Weights of a small class-conditioned image diffusion model: activation relu, widths [64, 128, 192].
Rows from block 3, named by matrix and row number. Rows with one number belong to one channel. Each number is 500 + 40 x the weight over its row's rms, rounded and kept within 0 to 999. All counts start at 0. Numbers have three digits each. After the name is the row's rms in percent of the matrix's.
# convs0: first 3x3 conv (model.mid.1.convs.0.weight, 192x192x3x3, standardized in use), inputs 99-109, a 3x3 kernel for each
# convs1: second 3x3 conv (model.mid.1.convs.1.weight, 192x192x3x3, standardized in use, transposed), outputs 99-109, a 3x3 kernel for each
convs0.94 104:486431469544533484486521490500496548447504511473453496506530512493548509546508531470431497552565528520569539478519472484467561542522499496476518505467506597501480599563481538523530468537475474478466448494453452460435495534480502515499501509470580478525560540472539501526483554435458443482477427511
convs1.94 103:478498540466539484538566470507521522486505610447476479502518527471515484485431513496420453462435490477460501527524501512503466545532524495529536459463537527424532570492536573441471584541546563523530496610500432420485525492533533407435530533474466520545455393439514472481461557521549505496553479494
convs0.95 107:442530449440467482468457495487476571534489447503535467508511549467531524508490507438514564466536503431480532473607504522542564517551535566478492472539508504457508545535554469461552514532534522552464435555522514509491523546575580583474546591525496484533517454493506475554457483501573541491519498519
convs1.95 106:452540466439473477510471512487517522556562523520490491550493524491458530538492461410418505335357446430407446532532427466479544476481572441519431509515512492537514458516479450524474496470470524529554560531570493502527497523447478525477446425402513536594491606601550530585517516491496577436491415433
convs0.96 114:508522524480516556447529517589549596534512555563524567524557561555594539503554536506525534497527487459515480465453412474424453473477467520581499558603575523536584459450394461476489536517490513489440507444465530471478518516518495485477539482488509494480510462508482496477553489426486428395453505423
convs1.96 112:573564554545542575575515537491493501489448487465452509496530502574567521521544490469474480493468494520518517488472444469485431464485427470500474458421479469456441503502530524502513504509493502459453499491466495501515475494529480515525521474490460510486512502412487425526549486498534526615514539543
convs0.97 099:494515493466531534507526456428475449442437428477421454475490495535559486497476496529541471542660545504551511485460484530508492500515545511539514541457500536549520463452501518558507529515439476452525545489570516524554485491496511494490486494463562519538543477567512583496511496538476485497493504515
convs1.97 103:498560526522510478500497509522479478597411392570501530518469525477414466529443528490484459519458474505474511528470462511440452472542530469472467548442495483501480489523501500540510478499514479483558555530481488522543497486487496538511570579557459567510496558455493528507491539540505470490423535491
convs0.98 108:484504468471543548532536484398492485441506579450420421508457422543495478465535492498491453551509523555529521533500525502470464547544585484521540489427513503475485493499511538466508479469484525560532478472514468473489491500511547557546540512499426479529484521520569509527458511565558531540535502517
convs1.98 113:495487460479528488492391469550473508464440566555550565498500545478479487550546519477471474422400419494466452469462463497422474542459484521510505451460453480501491506444531439394501457474527567555494483594552471446492455512522484541513454506586496510448529578477475479560478510493506554512494485492
convs0.99 082:480530506530523457485506483470444427487434447439404425503488540495457533494477480522548512513534524536514491532555568555614615547586574467485501479507505506438488565551512513484541471520498486451478448433488502444463523545555515566529533494569515498470532509531554487516493576543530656597509556546
convs1.99 077:524564507535523551467419468442462522459546495455500403537480522552526513515466501473556524471562500561512529456557528501459553508517511499517512474551460466479428445501529489461485446555526487476508583483519502501507500559536429470584492549517493503505529442522468504471445426506511433465521514511
convs0.100 100:491521533546578557540574511423387428412410517488510505584486541518506550489490500443494463463499497530532503490448481484461486465429475513504493504532425531548562434456533471483505475446454468510470512507526536563520476494476510510509528498487513495499452508527513504515449434534516466506486483500
convs1.100 098:404458507461474485423542497531507467457576558536500556446507531527489506551479473430467453542540486566468483500520507463436479458536518476477517509530508566467482444427509381501525501533516505517512546552559528505513481524509517489555487466483489501534487553568451529529498454493534566612467518578
convs0.101 094:522464534490519519529496522439387457464430377452422392525480502483506549499439484523463489523506509578538561530566548510589561480533513500511466453524478420437463542523561470497513441430491498468503573499455545504495513501519490484495484435518484490454508481463462407541460469498545556554515514523
convs1.101 085:451441439464401470440454527563526585509628576444615541514510501496558511491486531529503521429507451469517497545544497518512510550508495477431470416385503462494479510475488476446555456401546469431460442495461463411447502528556499558545550494489487527592502447525472512593574483498526514483440465512
convs0.102 081:535509502482504471483524516451459435491460454397432467477498463531458470522466470552493529478529532515538549556615582526584665547635591491489454444502462447462461510540547509522526495477415436448454507449456477452477497498443420488468486528514533511547493494471471478495542592542615660593515598519
convs1.102 073:440436467529485463543408458570473533525524464495522459558447630512551421423492520483511627526484483509509517512531473494501527511507542528477606558472548472542503504516528488426505553501520483490506500484501501481523552548566553530574518596532510497478403480518487494495503517475510497449482509519
convs0.103 112:565518476530544480549543458501526439495495542456519527518500483518541509505532470368462463459581459515554521465536453458551528464521541524541532513499592537501572512591500546532489489495547535486470550556530473559554430442432467505476496486473496466454523586584548534541475516484511547520457481519
convs1.103 117:505551551459506500518499516473457460437534496479497488484420427395354436536421478509511495522509509526530513416456428413475477469544446527499504523496476529513501539542529481533481445496490579518547538583558517540519489520521512549488513509527511493497496492532529479522498555506566563477520534516
convs0.104 093:488506496481479525492536571456503490481487541452464439510538497501497582453478494506494456523509514441441478506571515552451498566443491506448544505544532486545527527496422453434461482415424423427514428482427456505496513492488529502504489555531510433458477382446513401505538553477523538466505503544
convs1.104 091:524541475493537510533478514501530512456560478475500438473475555458447518469454475500505536477469482434483478512512511494483498502514541536484543458491509541515469452425529413477519487525531565547457530522461496576500515502467427494518554496489466514465455497540552485519488484440530560453485497465
convs0.105 092:501459491491538540496535512501448489438533476443451498482509502552526513511491539498510533494493512500557551553547398563612557449462505506518480545575499508483490428534527531544503401503489563570496471534584471506526524519508520580507513537496470474479509401487506511527421472446443479509489466446
convs1.105 093:525480457518506589474459535484548535529594557488540483488456423489483551397498517483440478541527469518493529498487462530565479481524468476488514519478461509503439512465570564518557546464545491471548479508519481492420500493499547527485531535468492492435416421542549475495449553516492579531544612548
convs0.106 101:510500510521524500533512491453505582486559540560519541503509529515533488476504508520450502511497490479480500531528593517464525506507558511498514514503585541501481513509548446425490429463491415541529409458530531508485453525493501453476472449565538513493533421457517461487494507532547601562562544562
convs1.106 107:538503533571545502530438470411474495468428487475521495494539521542464526518567512519516536523511499532586564500518484517491510453501508578479441495505523503508492526513439568463551506497504487498483533430538511479469560516497545545491491506500512476432492410407514451443565452485485459514515446469
convs0.107 101:511515522515500533515487473460521596481447476506491399447489424480498514483482518529472525501453452508573494487520550487501551489488514417474497479513512462458494546497566492512519461475507496525460540578381463457446483513500468486558469540542541519448567530534480519512522512523518543545457473565
convs1.107 101:510519493491481468548473536472513545524401488516427549504562486453499562566499485545529563536540498630517528468568546537543510460507485453578499512488455595466464446517497425496532456531502465501520471462528497550469456465499498494513449446521522503472420422455447465534515501521429487522511502521
convs0.108 087:519537499585579545533546551393392359386389435378322360525512512506556514499489487452484490491532524506534482566562534539681607495620553513478493517514484466524542526496506473548537514468511460449495445458505469553498473497534480490546478495531462503521513525517528442389474518527464573598521536527
convs1.108 084:626542509533584523485545470451457491474395504482463491495472484481437463486504556515519503410500527479436493598540507503633561546532491518530556483547532512533558585555490550544547521568467481498438440475501531492480584466491513489452491461485528508540482477497530564546480485498485481472493443458
convs0.109 083:481534487544576561527513518393391359365373394376395441510540520487557516494520548521554502495539524437544475574699621627687631538547544480467482453493464520454469525566469502565534495539566476465490454465467482491454452534532470482542471500507569468540566490498460518534463547545514599556501551559
convs1.109 083:517530516509597568542543492490453432497465460516465515539447487445460548426442482517471527545555482495460442553527557473491554488564560548563502484522524530434567534531530502529532504452491532497480561557509466569502492535457475512454513418487487441551467489550532430420410482402515375438486454449
convs0.110 096:573575531625548519525569526469445487527497465481528525491473479487509448477495507526592552544537498470526520415507524419537466498484501418464603474470457471521443511520524520555557518475521454483514551524481505531514493540506437532488460512522535533549570462472461548527451436454512489453495470465
convs1.110 097:521658543559615600485528540441488509470505469488440501508469548520397518506519543578532463552455472469456497459490469508481526510491494554524500578506470484449517508517491567553454450454517449476479486505541468491506592529507478516524533482564420405499433495488527441451572551485554551522504561551
convs0.111 088:506572510541514549551480569467364416503340466440393442479533447498547536555491513486565508563527513519496483602651592604706635557565571433481475487487527426506520527568499525523514516548496467424475510411512472449489499519503489449516493533502459553524566489521542480514523581563558628611518541529
convs1.111 091:468425472463411529517452517510442516613459495533467524480496520486543576512538483543531525574578557558532537472459480500457473413480435519482488472530543537518518448453512523474569481479485518474501494515556461567499469452486449481501478511519474484519532520532490486509505519540491522555522528456
convs0.112 096:529559482537545512501492482520548524543463478592525419495488473500489463498489492405500523483490441561456433519524505530606552537503501527469449434394528403420392471484507534613519524529497528443567558479524525485473517464508502507470510421436457473486539603520462397469501520484488547526507508461
convs1.112 099:473504447517371407483452513505481493439504498464530514578565527474476563496450527525492452499495434474456510506549532515434497519403478463455448454468459443485497500490402515473491494403522557498563538447517418428543493534560549523504553536520482533570396575526547536521481478491496505468481515529
convs0.113 125:525579526507592558462520526506494512507464537527527516486491530482500531473512507508446415536465488497542520466599572507557554530450470527497545508445460450469474542527432454390460447443519511524499455422484505437533544535523525582621528545618479512423553530485514500426472438499483534593501554518
convs1.113 129:568575551542576594540550540488488485519514472478478488447501577525519540575525534499525504514506491503548525483461519508424479495485495542572529581490552525532498434483470477477436553511511494521538475513557489443480551509558517491565556498539530477440448467501444422511429497459459553522549534506
convs0.114 092:586476518623541536476460541407460461506462423447438431508547526559543530554480471567498574438518490509459481504561496563562514508523489449438464515472498448441499514465555545515549526547567508431464496464492522509417554525484506478510489408475505575517493517528448460483489476460482525470530527558
convs1.114 091:483477517568496522525484524527562551514437468503453435437432465506508519458526496524449494574540477507472501491565592557521531546518538507454553507493532494503468488526516492502483529472534476440490505494501518507485496496467540554466480542455515441446471464540473512554521441443562482470486545534
convs0.115 116:510571570571566504493552518499437533470397506561413470475509489488462515500521550477530548498484539547519508502493509540542483550525491545540539517551497611579540482517472484492500556441512518542443545549501530516527515490525471453476499446491525484497481490494544425515558540458515446393434456458
convs1.115 107:534557530488604547441461525454384440441406459514487504468479467498452474471458475525497523502522511521495537457486485468487519468488465535462458488494480484484457468532483504483493483515418504528503495598539541513536483506526506496539481501536467447449525501503521531486552556581605507561591570542
convs0.116 111:477509464512488530515539540491452485497446545511498503545517440487533440523556464534597602483526555436504494465479511439429472510477467492489502497476481487516494507445497429439411511480553457434473445446457565474456521541550531519523550529518544438531525533463540504524581474554495476481491395461
convs1.116 104:508528540558589539528538513511445467479453475474490507488521537501520496514457512520510504445450458463478461490423510458520512483501497483463482523528508438428486498491455524503497475517491514463420491474444520510551493478470497456486523506520442487414451407394479436439567471468513495477542459498
convs0.117 112:539530479482551531493472500490539569461464537504487531506536528561570511561523490455440404510497405517486485496550489559556465502498471498524488504466487489402515518545492483560465531500450493516495514600492515556504531482507493488492514513564501485472494504520485470467475543507485552522488519460
convs1.117 105:506500568534497527508567542493466484500588530524537563532484435468464484494485465526488537518520555542529579524470449488460506498484490593606558526619531527537539531486485517511585530448551466417516499464514472419543585471451548470446511501444504483540459594515523557599464487476535451497531539509
convs0.118 101:502510468486512509513532521424428494467457517510480485468481494496529568509530571543510544514507504522523467543510500506541490523492543489480396484505517476406468506534371439454470452463493491480487495491489526559529426469490432483508427452486566422650487469512482507514487566521466534476539487520
convs1.118 101:545527524477547523529538547521447450504491498534423546522462465429453480517473528546507522539543469538466531453447531414551441481489433463570491541600519494514510458465481474524474452441471536493500526490480456501470470537556507480553421490495467532453488489491443483453463528569533546533537530480
convs0.119 081:524498510561584563520562537444397360436403367395472441467567543534507501518531477493512486522540513454436428520491481549598510506541488444451430470467492493398428547490510590544576470494460463485465509503525453478529466446474440452485457486490527542584565553491577467503495533425544581534522512451
convs1.119 085:499569462498551570536550457429431450451594415517543536498534466485531476412448448538457537397536520506487531468466459530523485448474410490499469520534525550530477497501490497450501468435461572488486513534508464584549461532484524598557504531511535503494488450516432450497516497572525422509546497530
convs0.120 093:491533511485501496503509484579521584486473444549490487492506494503496461557481486435475478461523484404429452483490498538469478554526523488505494444446467484455508543513505472453471515548504468548540505493498532516439519507519506496548497537499389388462555521433521487461501534507543552492468407474
convs1.120 097:508501461471441466466425423507493536491543484487475542517526484481517527474512545467515486469496470461451459445539520510513565493525498470510523512493513472415489474510460453515495512493482477456460476404441416496506472426477434472550568470465497543416547503451492545495508542529501476503491440471
convs0.121 130:494505469490445503473492478478507483477552466457555502517530527544548551515523536447530585507542483507510478481464497486490508512512478475492549463605526528505461572555522515392494485491515465524556512530527493487516499500503511484527523498505368572554571516504447468542533466480532489463505452502
convs1.121 140:484482480465482571508571429519511496451411428466498530505514486499465475514475493494523502456440527485440501481444391434479521476511522479455449442462476496522436477457444489511501485491514490492505479511458484477485482518493488497442437494429509580541530495531496497504482481540502467458490470521
convs0.122 110:481541447510536444507541489449528516523571567456517528497522480528529502572525551451531495499508493429473482431470489454471503516508497521496547507521539524487508568507467575562458549583490599552521539490475521482515529481459526512475452507553567527426548474503592528584575512447432466526437452436
convs1.122 116:484501542523491518434441490443476537500554501463504484520537518502534559496505523509525540458474527495532459500410472504530445414505480454539492387523492416458446510474481497475489513473502510532447488605415442468431469473487515516398526559462527403497542480372526524537479524486456442536521487523
convs0.123 085:520490573511448527528492507511460500449453542521532515488541461507495447478478505514459399572547500471468468509532485561554492481501460565510483486493586451530495545549501509540445510486494504477487486559523556444475432522480537510476497489455629553544558545541461508492502594563543557537553522509
convs1.123 079:502480486494427476460440472534462518491504491492462535572522545492560568564504496507527561527501459538476475462528446479554563538561547533546481499580554505526524514522525439571478553490506562493527422472496473470442581543589474454515522486540467504465417410506468511451461495508479476385507506514
convs0.124 111:534523522563551497507516533517476472454535481484544520500492539455505525546514470433495507530476489490495497565435483516384511467464472517572553577602634506528546516484478493523493532555513460508487448524518487485501497466438511483483503502554504428496404496464468475486553471500440348465436489514
convs1.124 104:503452454451410427457444442543481488504498568542511544481540499470488543558554550517532468536496506510533501503477500471524480444519523460417447469451422458460449469453482513527459476453426498510456521492505461526529493469463438458509525528562547496555504503594558602542566541552534610497545535513
convs0.125 075:546503557456518511485456458522497539547541563544584529499454491473537499464503460530492522534531499506451453499524495460448471557455469488503529486525475473483520512490494476513546493507551505489422498567483465499532524528555525526592521488511591518548604546502552543518556573613619543567521514522
convs1.125 073:514477477437511469450496501425398424469501477486458468561588421512511496430472499465488501493453467539475473492531534493498517512482466506483481464507513458467501430542446506431526522529499432499468547475534418494482425453523551419559528536461534476533484494577561584510517585510451416441504512459
convs0.126 086:513491512480492524504498536543521496611555544577560576517433548484462468465502428416516511469554412450487534509464561465459499507469452497483545437554536503483528523492540484538501484468467512459491470442471528537458522539484464495514545536559517550460514516508532551515594591530579510519514600480
convs1.126 086:505602557477509531477525478487507453525546519551558460478499506519550514476499524478521515470411508467484520625557496546525483476488531542542602497536536486524442555519571501491458490524457572529532479478492559535508484496517531513531507472479457487578473541582522527457471464440450568438475459441
convs0.127 104:534547430517464464505546526409439536439493555443436545498494464466518498536464519373506519484457463497533540459459523470506529531492468509585541499555493455478528554552454536511517493544451519472424513488405452472434505436418499436551506488546625496567569479584552516505574644540498498511523550578
convs1.127 101:547520460570467510465465485517489504493547557454479513539509534558454493505469462453517507464514459514469582487437498470450483471460534504542531530484531525540511556456504570441538498507537477492510530564562471481540418527527410562503479575525484438477513369566525512526522492519527470552553522419
convs0.128 107:475507511467490496500517425496541416471462442539459457475466491502446508460490436534524477560525460503492528551501507545494551481480546487480508509483504464472475486457487523492507522512502523489458500523455474537450487487497513461416509512484530456539480527567499410477596463452620459390545463473
convs1.128 115:541563586473526498511560516532449468580429494508448477453558490509479546529559472527491527506482584491474515502483515498543482518549547507502533464534477513500549526535522479479439510442455515507526469446530458490451469561403558588446535475465452503477479425494529581431543424464517423606511465507
convs0.129 094:547504513515539508514519549489434489501472533513483599518532485506556525525536509450525472537535483459540443449386447446462434460363430465520508518451460493527479534515534570579509494566500488475433515503589478517539521480520491480503546547541473446500510492434468471470528364444449407424394466484
convs1.129 088:503506541487509548552528540471450475462419486501526542541496523521410487528478456505473528487436481537531444462507487509502469503520457505545529529533507553496519521523529513478539529414521450465466506562480450508487493573546488596513501535520498484461494526425497462510467482505433477518508472462
convs0.130 123:464515482504450502514497474527593614457435574488493484510488426472436509474442469497505522447400576450420494486539535520490500553532499503497498476444437451438446454457451470512447501467428539466488569545515508555608485470527446408504514453456496510494480434506515515516491594608472464502468506498
convs1.130 118:525461473560463524546564535482540522514495488478506509497469513530445519537506478509465454536494509500495503491542473466474543428442438442497483504518472510490555497504509473528528478502535467465460515571547477462539507565511442617573441431486486539487511445489446501510441518489483499469504521556
convs0.131 119:490466501493473490494499535504506459520510475504465445502495499472513519483472495588469476519489471541546512514563545475503475457444455514489477462447481498463475538531466485469448499435484522492483481585506521493500501515531447504504503491492491488493506483438457514513445512566545562514518547467
convs1.131 119:498550490521486503519536502515507479508528506515487449459481485453598518489503479535522498514516513501562608527467486441471510512520446568536488558467504515439465481458487460522474530496474604493502545551519505511492515481477399501503463489496467521497487455460452434514475466459522493431502486461
convs0.132 107:475460516466466493450484494545484596469479519493538469519530526514494552544503521533514496459491432487522439412475499502489572562520582534458462474481550468544554546486479511486571535496562526500533478511506465514482516553560497530462542422463519548490610427439505527482498540498465553427485493469
convs1.132 113:456522466446481464524471460481526600554609597539527545493502491486448499504480467541552547519456581550549498476540517517512515470529489506482541466528587503549508540523475511510493469534482501502469552416549411463421454504483491508449503541493547527494521560430575488388482461406448593527542536508
convs0.133 105:509535483527505491508519462499483531535559497564516533501494538505496497489489497628613543572494519556577543518457481507529453489476507495464515581528576515586547463407523448438440425446419530535487553572514560552550486540475541567523440474529508507418474498540487514552534454486516491488549490466
convs1.133 103:507470525528524525428424471488512437518539537502569511515546521526531474533563503493537518533504534542466521476521525506508479464504482496493497496539516500487543515513476514493484491520512486464447411417477418490486516465523474426435524470500475472474510462480485438502497457473507408477468503535
convs0.134 095:454486481507496487551522508474494443525497437461450521492509516492443463507500484504452488465462469463504478475438477517480492537457537470478475462506499500526440471526468459499515490461509527474572493536475477512488422499525504462508393514423458532445548547538477544576497541485503504505544570517
convs1.134 096:469483464478423390454319441486566485516586596592613598482496508470481541590538498468454451438371438495453501535534475524525421484473481475473475494390496498500490473497518535503494455550584450461450451493526432536443523424457490532485498495450459522485506505559541537501466450422466423442450543479
convs0.135 107:460505510451525500483479517458447438505468510476538459484460501513449459516482512513490515468579594540559596528500505541528500499532538541526498492530508487561530536604476531441496455534502510452501555475450511496374515526512500488520549530481616549496489626466489570629551553518542524462478504544
convs1.135 117:533491457534454501502482497435515522554487537537414454535471494516542551468538520524487556553464533541458482535487549525445505553493500417441478484366408471491403567466524451478412487502445420506519542476465470492473525427504498537450473553477527472528544513506470534482557538445528563542541517514
convs0.136 088:546521498566515501528532469507525465503462493524531601489453464543496530520522559497564523545571521477503416506481495441525507489455532472470471479536494533481467494534488429474524499397531454520540490548470566524508504479389497436464495533552448534497482511465468420449511573525517451497570492570
convs1.136 088:479518551471540568509445487463478468542580468468430439552508551458495475546577543479453506513504520512469491530461478504476498532487488525464511580521512560487483469539527532498515517523509539530499535588527547515517486517510494502476476492529487643540533548495488444534500613515489442462503453514
convs0.137 085:471540466461449441506474522469482509546608607538542572526473529523530518530476486528534497568538504517527537535475447515466495556572487427471448509436582494560488496518470520520530552588531492453490504492548494465484513517502526526489528539527545474526391409531499430456502465527451485418475476471
convs1.137 092:465494429477532499490516485475510555492491447525372451499512499479455484509477510480497522492482536497456513547596476554507491502490467530501532481561528529504530553483534485549477528523512515553539507513467521514511487433485423449531485515466518525452502532538473489540517397566437419505460531454
convs0.138 098:498437540433442520497449557521548502456523503529557512548598510511544496538483558538499495533501472433499492495510507494503554516538556533453464446491462509536464472463553498446483527512583394487454504529504508534491553557518525519500547488446442500460431469479345450464493509517537619481425486492
convs1.138 098:447470548482516525486518530478488487484479542537505509443464528469522476488472462494490490498448464486466397476466509483500559531509516452492592472441513480504620555487477539525499467519488552529553586512504565521561500537565521469531555542534420493546515510471456546592479558536458485508499503556
convs0.139 123:496504536454533473491436488526463532519501472523566547515532523503554539551527530558526477497524497554506488514461504486541496496499516516520513541459475482497511506487487534512489411473504490514534458511561503503527517542488539493435545557488239523403531446543425449291460487509424516541502495527
convs1.139 135:540459499451442440483515522505440512444457503487442508523462501529498486518499452501490524522420541560557491518495458485471487500497548506453474482415412498540528539532468488577377520494501469483499509439436545558451416497497472557502474468486510504499509493541490638535512474479499506598462525456
convs0.140 100:540547556504479572537471491465442456424510546416437523470487531475498513430485466460418400465452439532501497571492486530485554542489502516466477479464510560504598537509495563463459435420460534543519496536459560513515506483511453436493466456498579540519520585554433512491497526447495543463485502501
convs1.140 103:475509497455424462499426488519514528512489370503451415458544475484575527507499522442428513471471526437476508490487522516494556488480478525513455523471445499452491503528512510476473566458473560503576495536533563456563490519548493547547568542517566480552504503526526579537450576479476573420570520481
convs0.141 078:512363511493421507500541445533483491524496452497500509523560507569444502514497482460438509556503552518568446476528483370427390427417449505501515504491445438550495429469476441460476447509570508563532564538485442414499464491516482469495485579573470508458543420448479482400510426486539489491452454473
convs1.141 077:539459479485466476446500530461474469488527550541511493440442504530534452498456511507502463490477535513457491556532495439528489523528457510544475509527527458543507496548529542519566487507527540487616476591536502564511460519494514451512456535494478510499495489494499524568492526526492513451432549496
convs0.142 085:537485492460549557524519496552493527518568606497552565534560518491544496514526481562492445510465551488492512533515431460426490501480479537573484560501437564474483531432428467447509500438487496481511599507525495528518473492495453509584500504477501455549556493457511455519509502419508472451525501434
convs1.142 086:528486517520598477550518537413423495517444501467496468546458499463518513433447480484488473425544513464470488472506551497549525470519494509512492580564522593559561516502546527429509487471564509448482496492533495489471497471450537521468533557519417411461468452517464486505528501473418453442515464485
convs0.143 103:508488480441523466432462486456490507498487529508463591453447503483463422474440451536545526562683619539534580519503517502444527523523513477447492466492456488440408540470474453420427480492530470479515438504478494461419528499448558539511512514479485568548611482523429524539503525556531627470550412539
convs1.143 112:539472502512519555555599543593537565529538493469467475466478478478473464461516538556558534521562578496512520432497451520492522446495506533526582565541499552554502498557555543580501497539431470466582463471396501499441417504548464478481452455490481480472515477494550565520458517484458587450534579542
convs0.144 113:499523458507545505513493481532502485518460474510438457532526533586528539528549546492536484489580519470506457480441510453498514454482485548505495536576501506579476530465574510616537501500523537509488419491566450476477498475518466478531537565477410477513512508588570560494414455488467529463492471435
convs1.144 110:501568512482535494457487428465467481480562462491573502465528517482494495469461461538518514502577458556538465432465418520466494542510436507541486540606481490508467456517528560552487522544405477440555509520560479512451442413474506466478545530503478440500546520553553508587454483565466474490513505570
convs0.145 094:450544496532561522499499485469478489478478473480456545463459487438469506522438497569496485486535492499552606401463486498505441469533460512516465505520498530496501419501449521453482501473514538419460485402426533418479461561541549495474556519474674542510480460495473538546525564542529544565494526480
convs1.145 097:496481480515458458467501584484451566523468534495519597464505531459474476538469558503532568481506507544496521519518606557504527491513534452406460569529485426441573486507561545537558514557562520512470549501457493531537533523537513544477593549467522458504568460489458528514468473472570559538452477516
convs0.146 098:507549514506542505517497515471403489488438486468374528507506461555519474538463464456500487535574507389477423514520482517516496482513420483533485541486505467455475544533486517529455515492484464581516448516546538476480536537548514473504551516538507461483595525466570522572486514442506527502523443450
convs1.146 094:528547498538545485520524535444521506544653520449521461485458547477420500524421499555493463481478501554493457512541510529531482481517552497568513537579477497418531474481514526534483466523512471537466488586496508544528464517515447497505594484470540512507585444473532570479496499501469486442488490536
convs0.147 114:500453496528465503488444500495507551503501413508469488501536544498542527534486486470388420552544463519506479459553511463506491493505537540485507520505498512488461555464489427485449522488497500502567486465461426411471527556480504582521478522494451403522530466504437423475535545454498536471523523516
convs1.147 118:537481585522506546510507446537551476549503495544542552506479525494446473515483494541479509524530462494453452506545500504479492446507407485548497500603457454559527521514512526484456511527485519443477541476515566491402496520491544562449530497466548530490454572336531595458507509553499491538486489537
convs0.148 101:530496476524563508503503509493472407535421495504524440503484519533463474534490482432461477585600467525499488516507512500596485483456535564552424558507527496575490486620471482492493496450455545545504567560550570562507440472469475476518541489477479584519504575378567423510487518623430568557425481468
convs1.148 098:515517482509525463437458499508420464532616473504534495440441462528466497548436511455438577511466546497532539522477537501532488528531497513585557540620485515544439490428534521552420470480433538473490501545471511523532483489486509419505569457512558572534569567481504514559483509489503395530504539544
convs0.149 102:469524452584499475530533488507564480472534470509451486512562535537538582512521548507427521473608511498479497464457466511533478430462504535498535536544522536521549473436497470507509532504516526438441504478517512552557494476535504511534508524531599275435364538575574519459502536440525456519415507498
convs1.149 103:480452483434516598499584536496470540510518478492523510465425529522477459473537490488476492483461552494567531499487444445518521483505497504432499459512540491633514534552475465502458471500530470554529463425593499554517515477564523457525504574512460492577503494535481491424529490500508556533591454469
convs0.150 109:473499513448475487426462508529562595492443607540489597488485404489498477467494491488459519479411536539468544462510417499434474468457489486476521548482523517495526519490469513498442501497519437523474470538462477633458475477448477470463471495530632577421512456432508556498505454503489468486520498563
convs1.150 110:436462496525461426449447423468454409481430399461434360454540520455504544541509532442466467448440484486456459424424441433443477480487456471473444434427414469407343449413432417495440459429439476444454478537507469410433513466476468501451470506462525513513451489484507498557571545453544421494465431495
convs0.151 101:510459508497520516513508483529445504465477523579510480505512467421481487492498519550494527473353419525541506572536522484502563535518515492498479565558560494548430491452494524458504563529528532492499547456504520517465507507531546536538517442496592546457453474505403461656504553596593489478532510501
convs1.151 110:529620552513456547477537500482415559452401514521485514511565527537465529564540523550531549453534505513536524555544509477419490490472462445490543448460565459516494460532475502475468507454487496440471432468493475481535559481519505503464500480542560473509477437469501533557495486510458557509506531524
convs0.152 082:490516490512516511460531461507349455470429465564514503512493564556488478533529536467392477468489451474555480559428443536480483561475473538540531479447572469506520523478401484511452451502468551529460499543449466446471548527452517445525529495511458469439470537532511509527508430393447462413522536524
convs1.152 081:441485524503506540475495536498569405420488502405534490467509461460483461461548465459446456526488516445517459495487522516545524568553580541554493482577551463485520485484501473532510517572519524477510438482440454444474441557513550498521500485614500447569481522559511475619425542469463519490519497526
convs0.153 138:546496555539513558467457497512469558479477471563452494503514498492521499488524527488473509523431472544559497499544520543536529523479533479482511488461465509504442474502544430291529453379432533542455519577476431497532512513521526541563526537557416482455544556392474501435440493517435465508449520477
convs1.153 146:561546541560519538474518534486530519482422456519528544485503535459499480536508503529536542543518531538562529487512492529458497525540518575581596587493605571547531551495528579550513523545544471492507474539522506516517522510534505511449533491504525552464552619539488499561542445473477501592505481487
convs0.154 081:515454507500510497525493520487423366439378372481474550515506464492484476438490495545473523507504536486488531481504491505525524494538552471541556504540571487506512467514528417505507445491509469514457480480500522454430553473459544513498460459543642485435520513485579564500534514455555493460518478495
convs1.154 083:500468516510474545481475484471509453409506470495457576441508494531477535478506543523503558503476461490460501507530564492593487476431551554553506511496499405505454503515501521610501529481509509570548492543519488476493536503524522543566466515549519518539534581503470478530393511479470432466405467514
convs0.155 091:519511520490469546516500525472504475537512456455562459504512475465518495507528517499585560499515548487502527458544514433427521508470481566538523487555541496570543548507552532505541536535497539499519510534503541537544504475474462486486463504511505537561499569537492464604524499471516518526446530429
convs1.155 094:484513452508543459493511497571571516506476463503498545500526513510475461491492400493481527470501502489497505557539542485511496511538568477487513469512563532481489475540598524510597517481553562568544522519541507491502451448498452447433502450491481483532442443501477484498448512484511456458480426472
convs0.156 080:495496529476513516484504472554531546552533564523533549428497502469483498551477465459556517528525493541504458509522525499529515573559507420460526463489503453467515456482474443443475484522486429473415469438435470462442511509483505477480492485475494516505526514534507523515557528600542504502515534538
convs1.156 069:454499467504490505536491621442470498558489496491512524483552470484498446477506546488498460505508474490528504507512554460497521520488561462502523457470497517508511550496491435516436501422493539498504486440451575466478469467540505522448521483449500487469515525461523524450556513520482528474553491526
convs0.157 087:503485518496467437551485549477517571490468540534463502466492539516485491460514492476475463504487514449516533529481448526536485539465517383449470518511497485521474476493495489532533479515513434418443458367497477391453500509516459487450514520531533558451479494561512558600547453519534428530568531517
convs1.157 085:505488501514463477504499517551493446516486462473459539454528549515515471510481553517517526518499453519495481510509480496479505462487460464464516469471513473514499534527476569451406534515483508440504471514561453477448516561559556485499475428485510508512499532525539525535526411506488514606477525487
convs0.158 105:569517541513509512445472541447529522504569562514556488494468515497452486473466513493493471457427447508463465554533458545515509540446463480450461489515575470493470478458486434426481501390505482509471527527468511495491503516568521524580470530563473464493509513436437431424514492539489467463510512506
convs1.158 100:489473493440452479400490458507571497599497497507470509515528500478431476495427510518458520471487467473424436480564434503519429556512507458551424516495481365466438510521488509545528472522476503526497544490463533487513534493482538510465464455512515448462442434428490444449508444454504540491539471444
convs0.159 117:504536541543519476542440460402473454457504478479505486499510484493512513491515456474541524529548503481504504538518541555482562486557534553579589529522581549573614519501614541566540480477523540523504532482458528552546508511483489537519541541494459475520485496479428399448473474508532530479475458425
convs1.159 104:500528521538560545597559557489441478502414455485490509489499541486502516563456507478451472479493497463504479495527533512518571478521527525477476528511485558491515501504466527467507502475536500506476493549495461485506457498493441422471518487484577548539594599628513517536514460499436457393505501470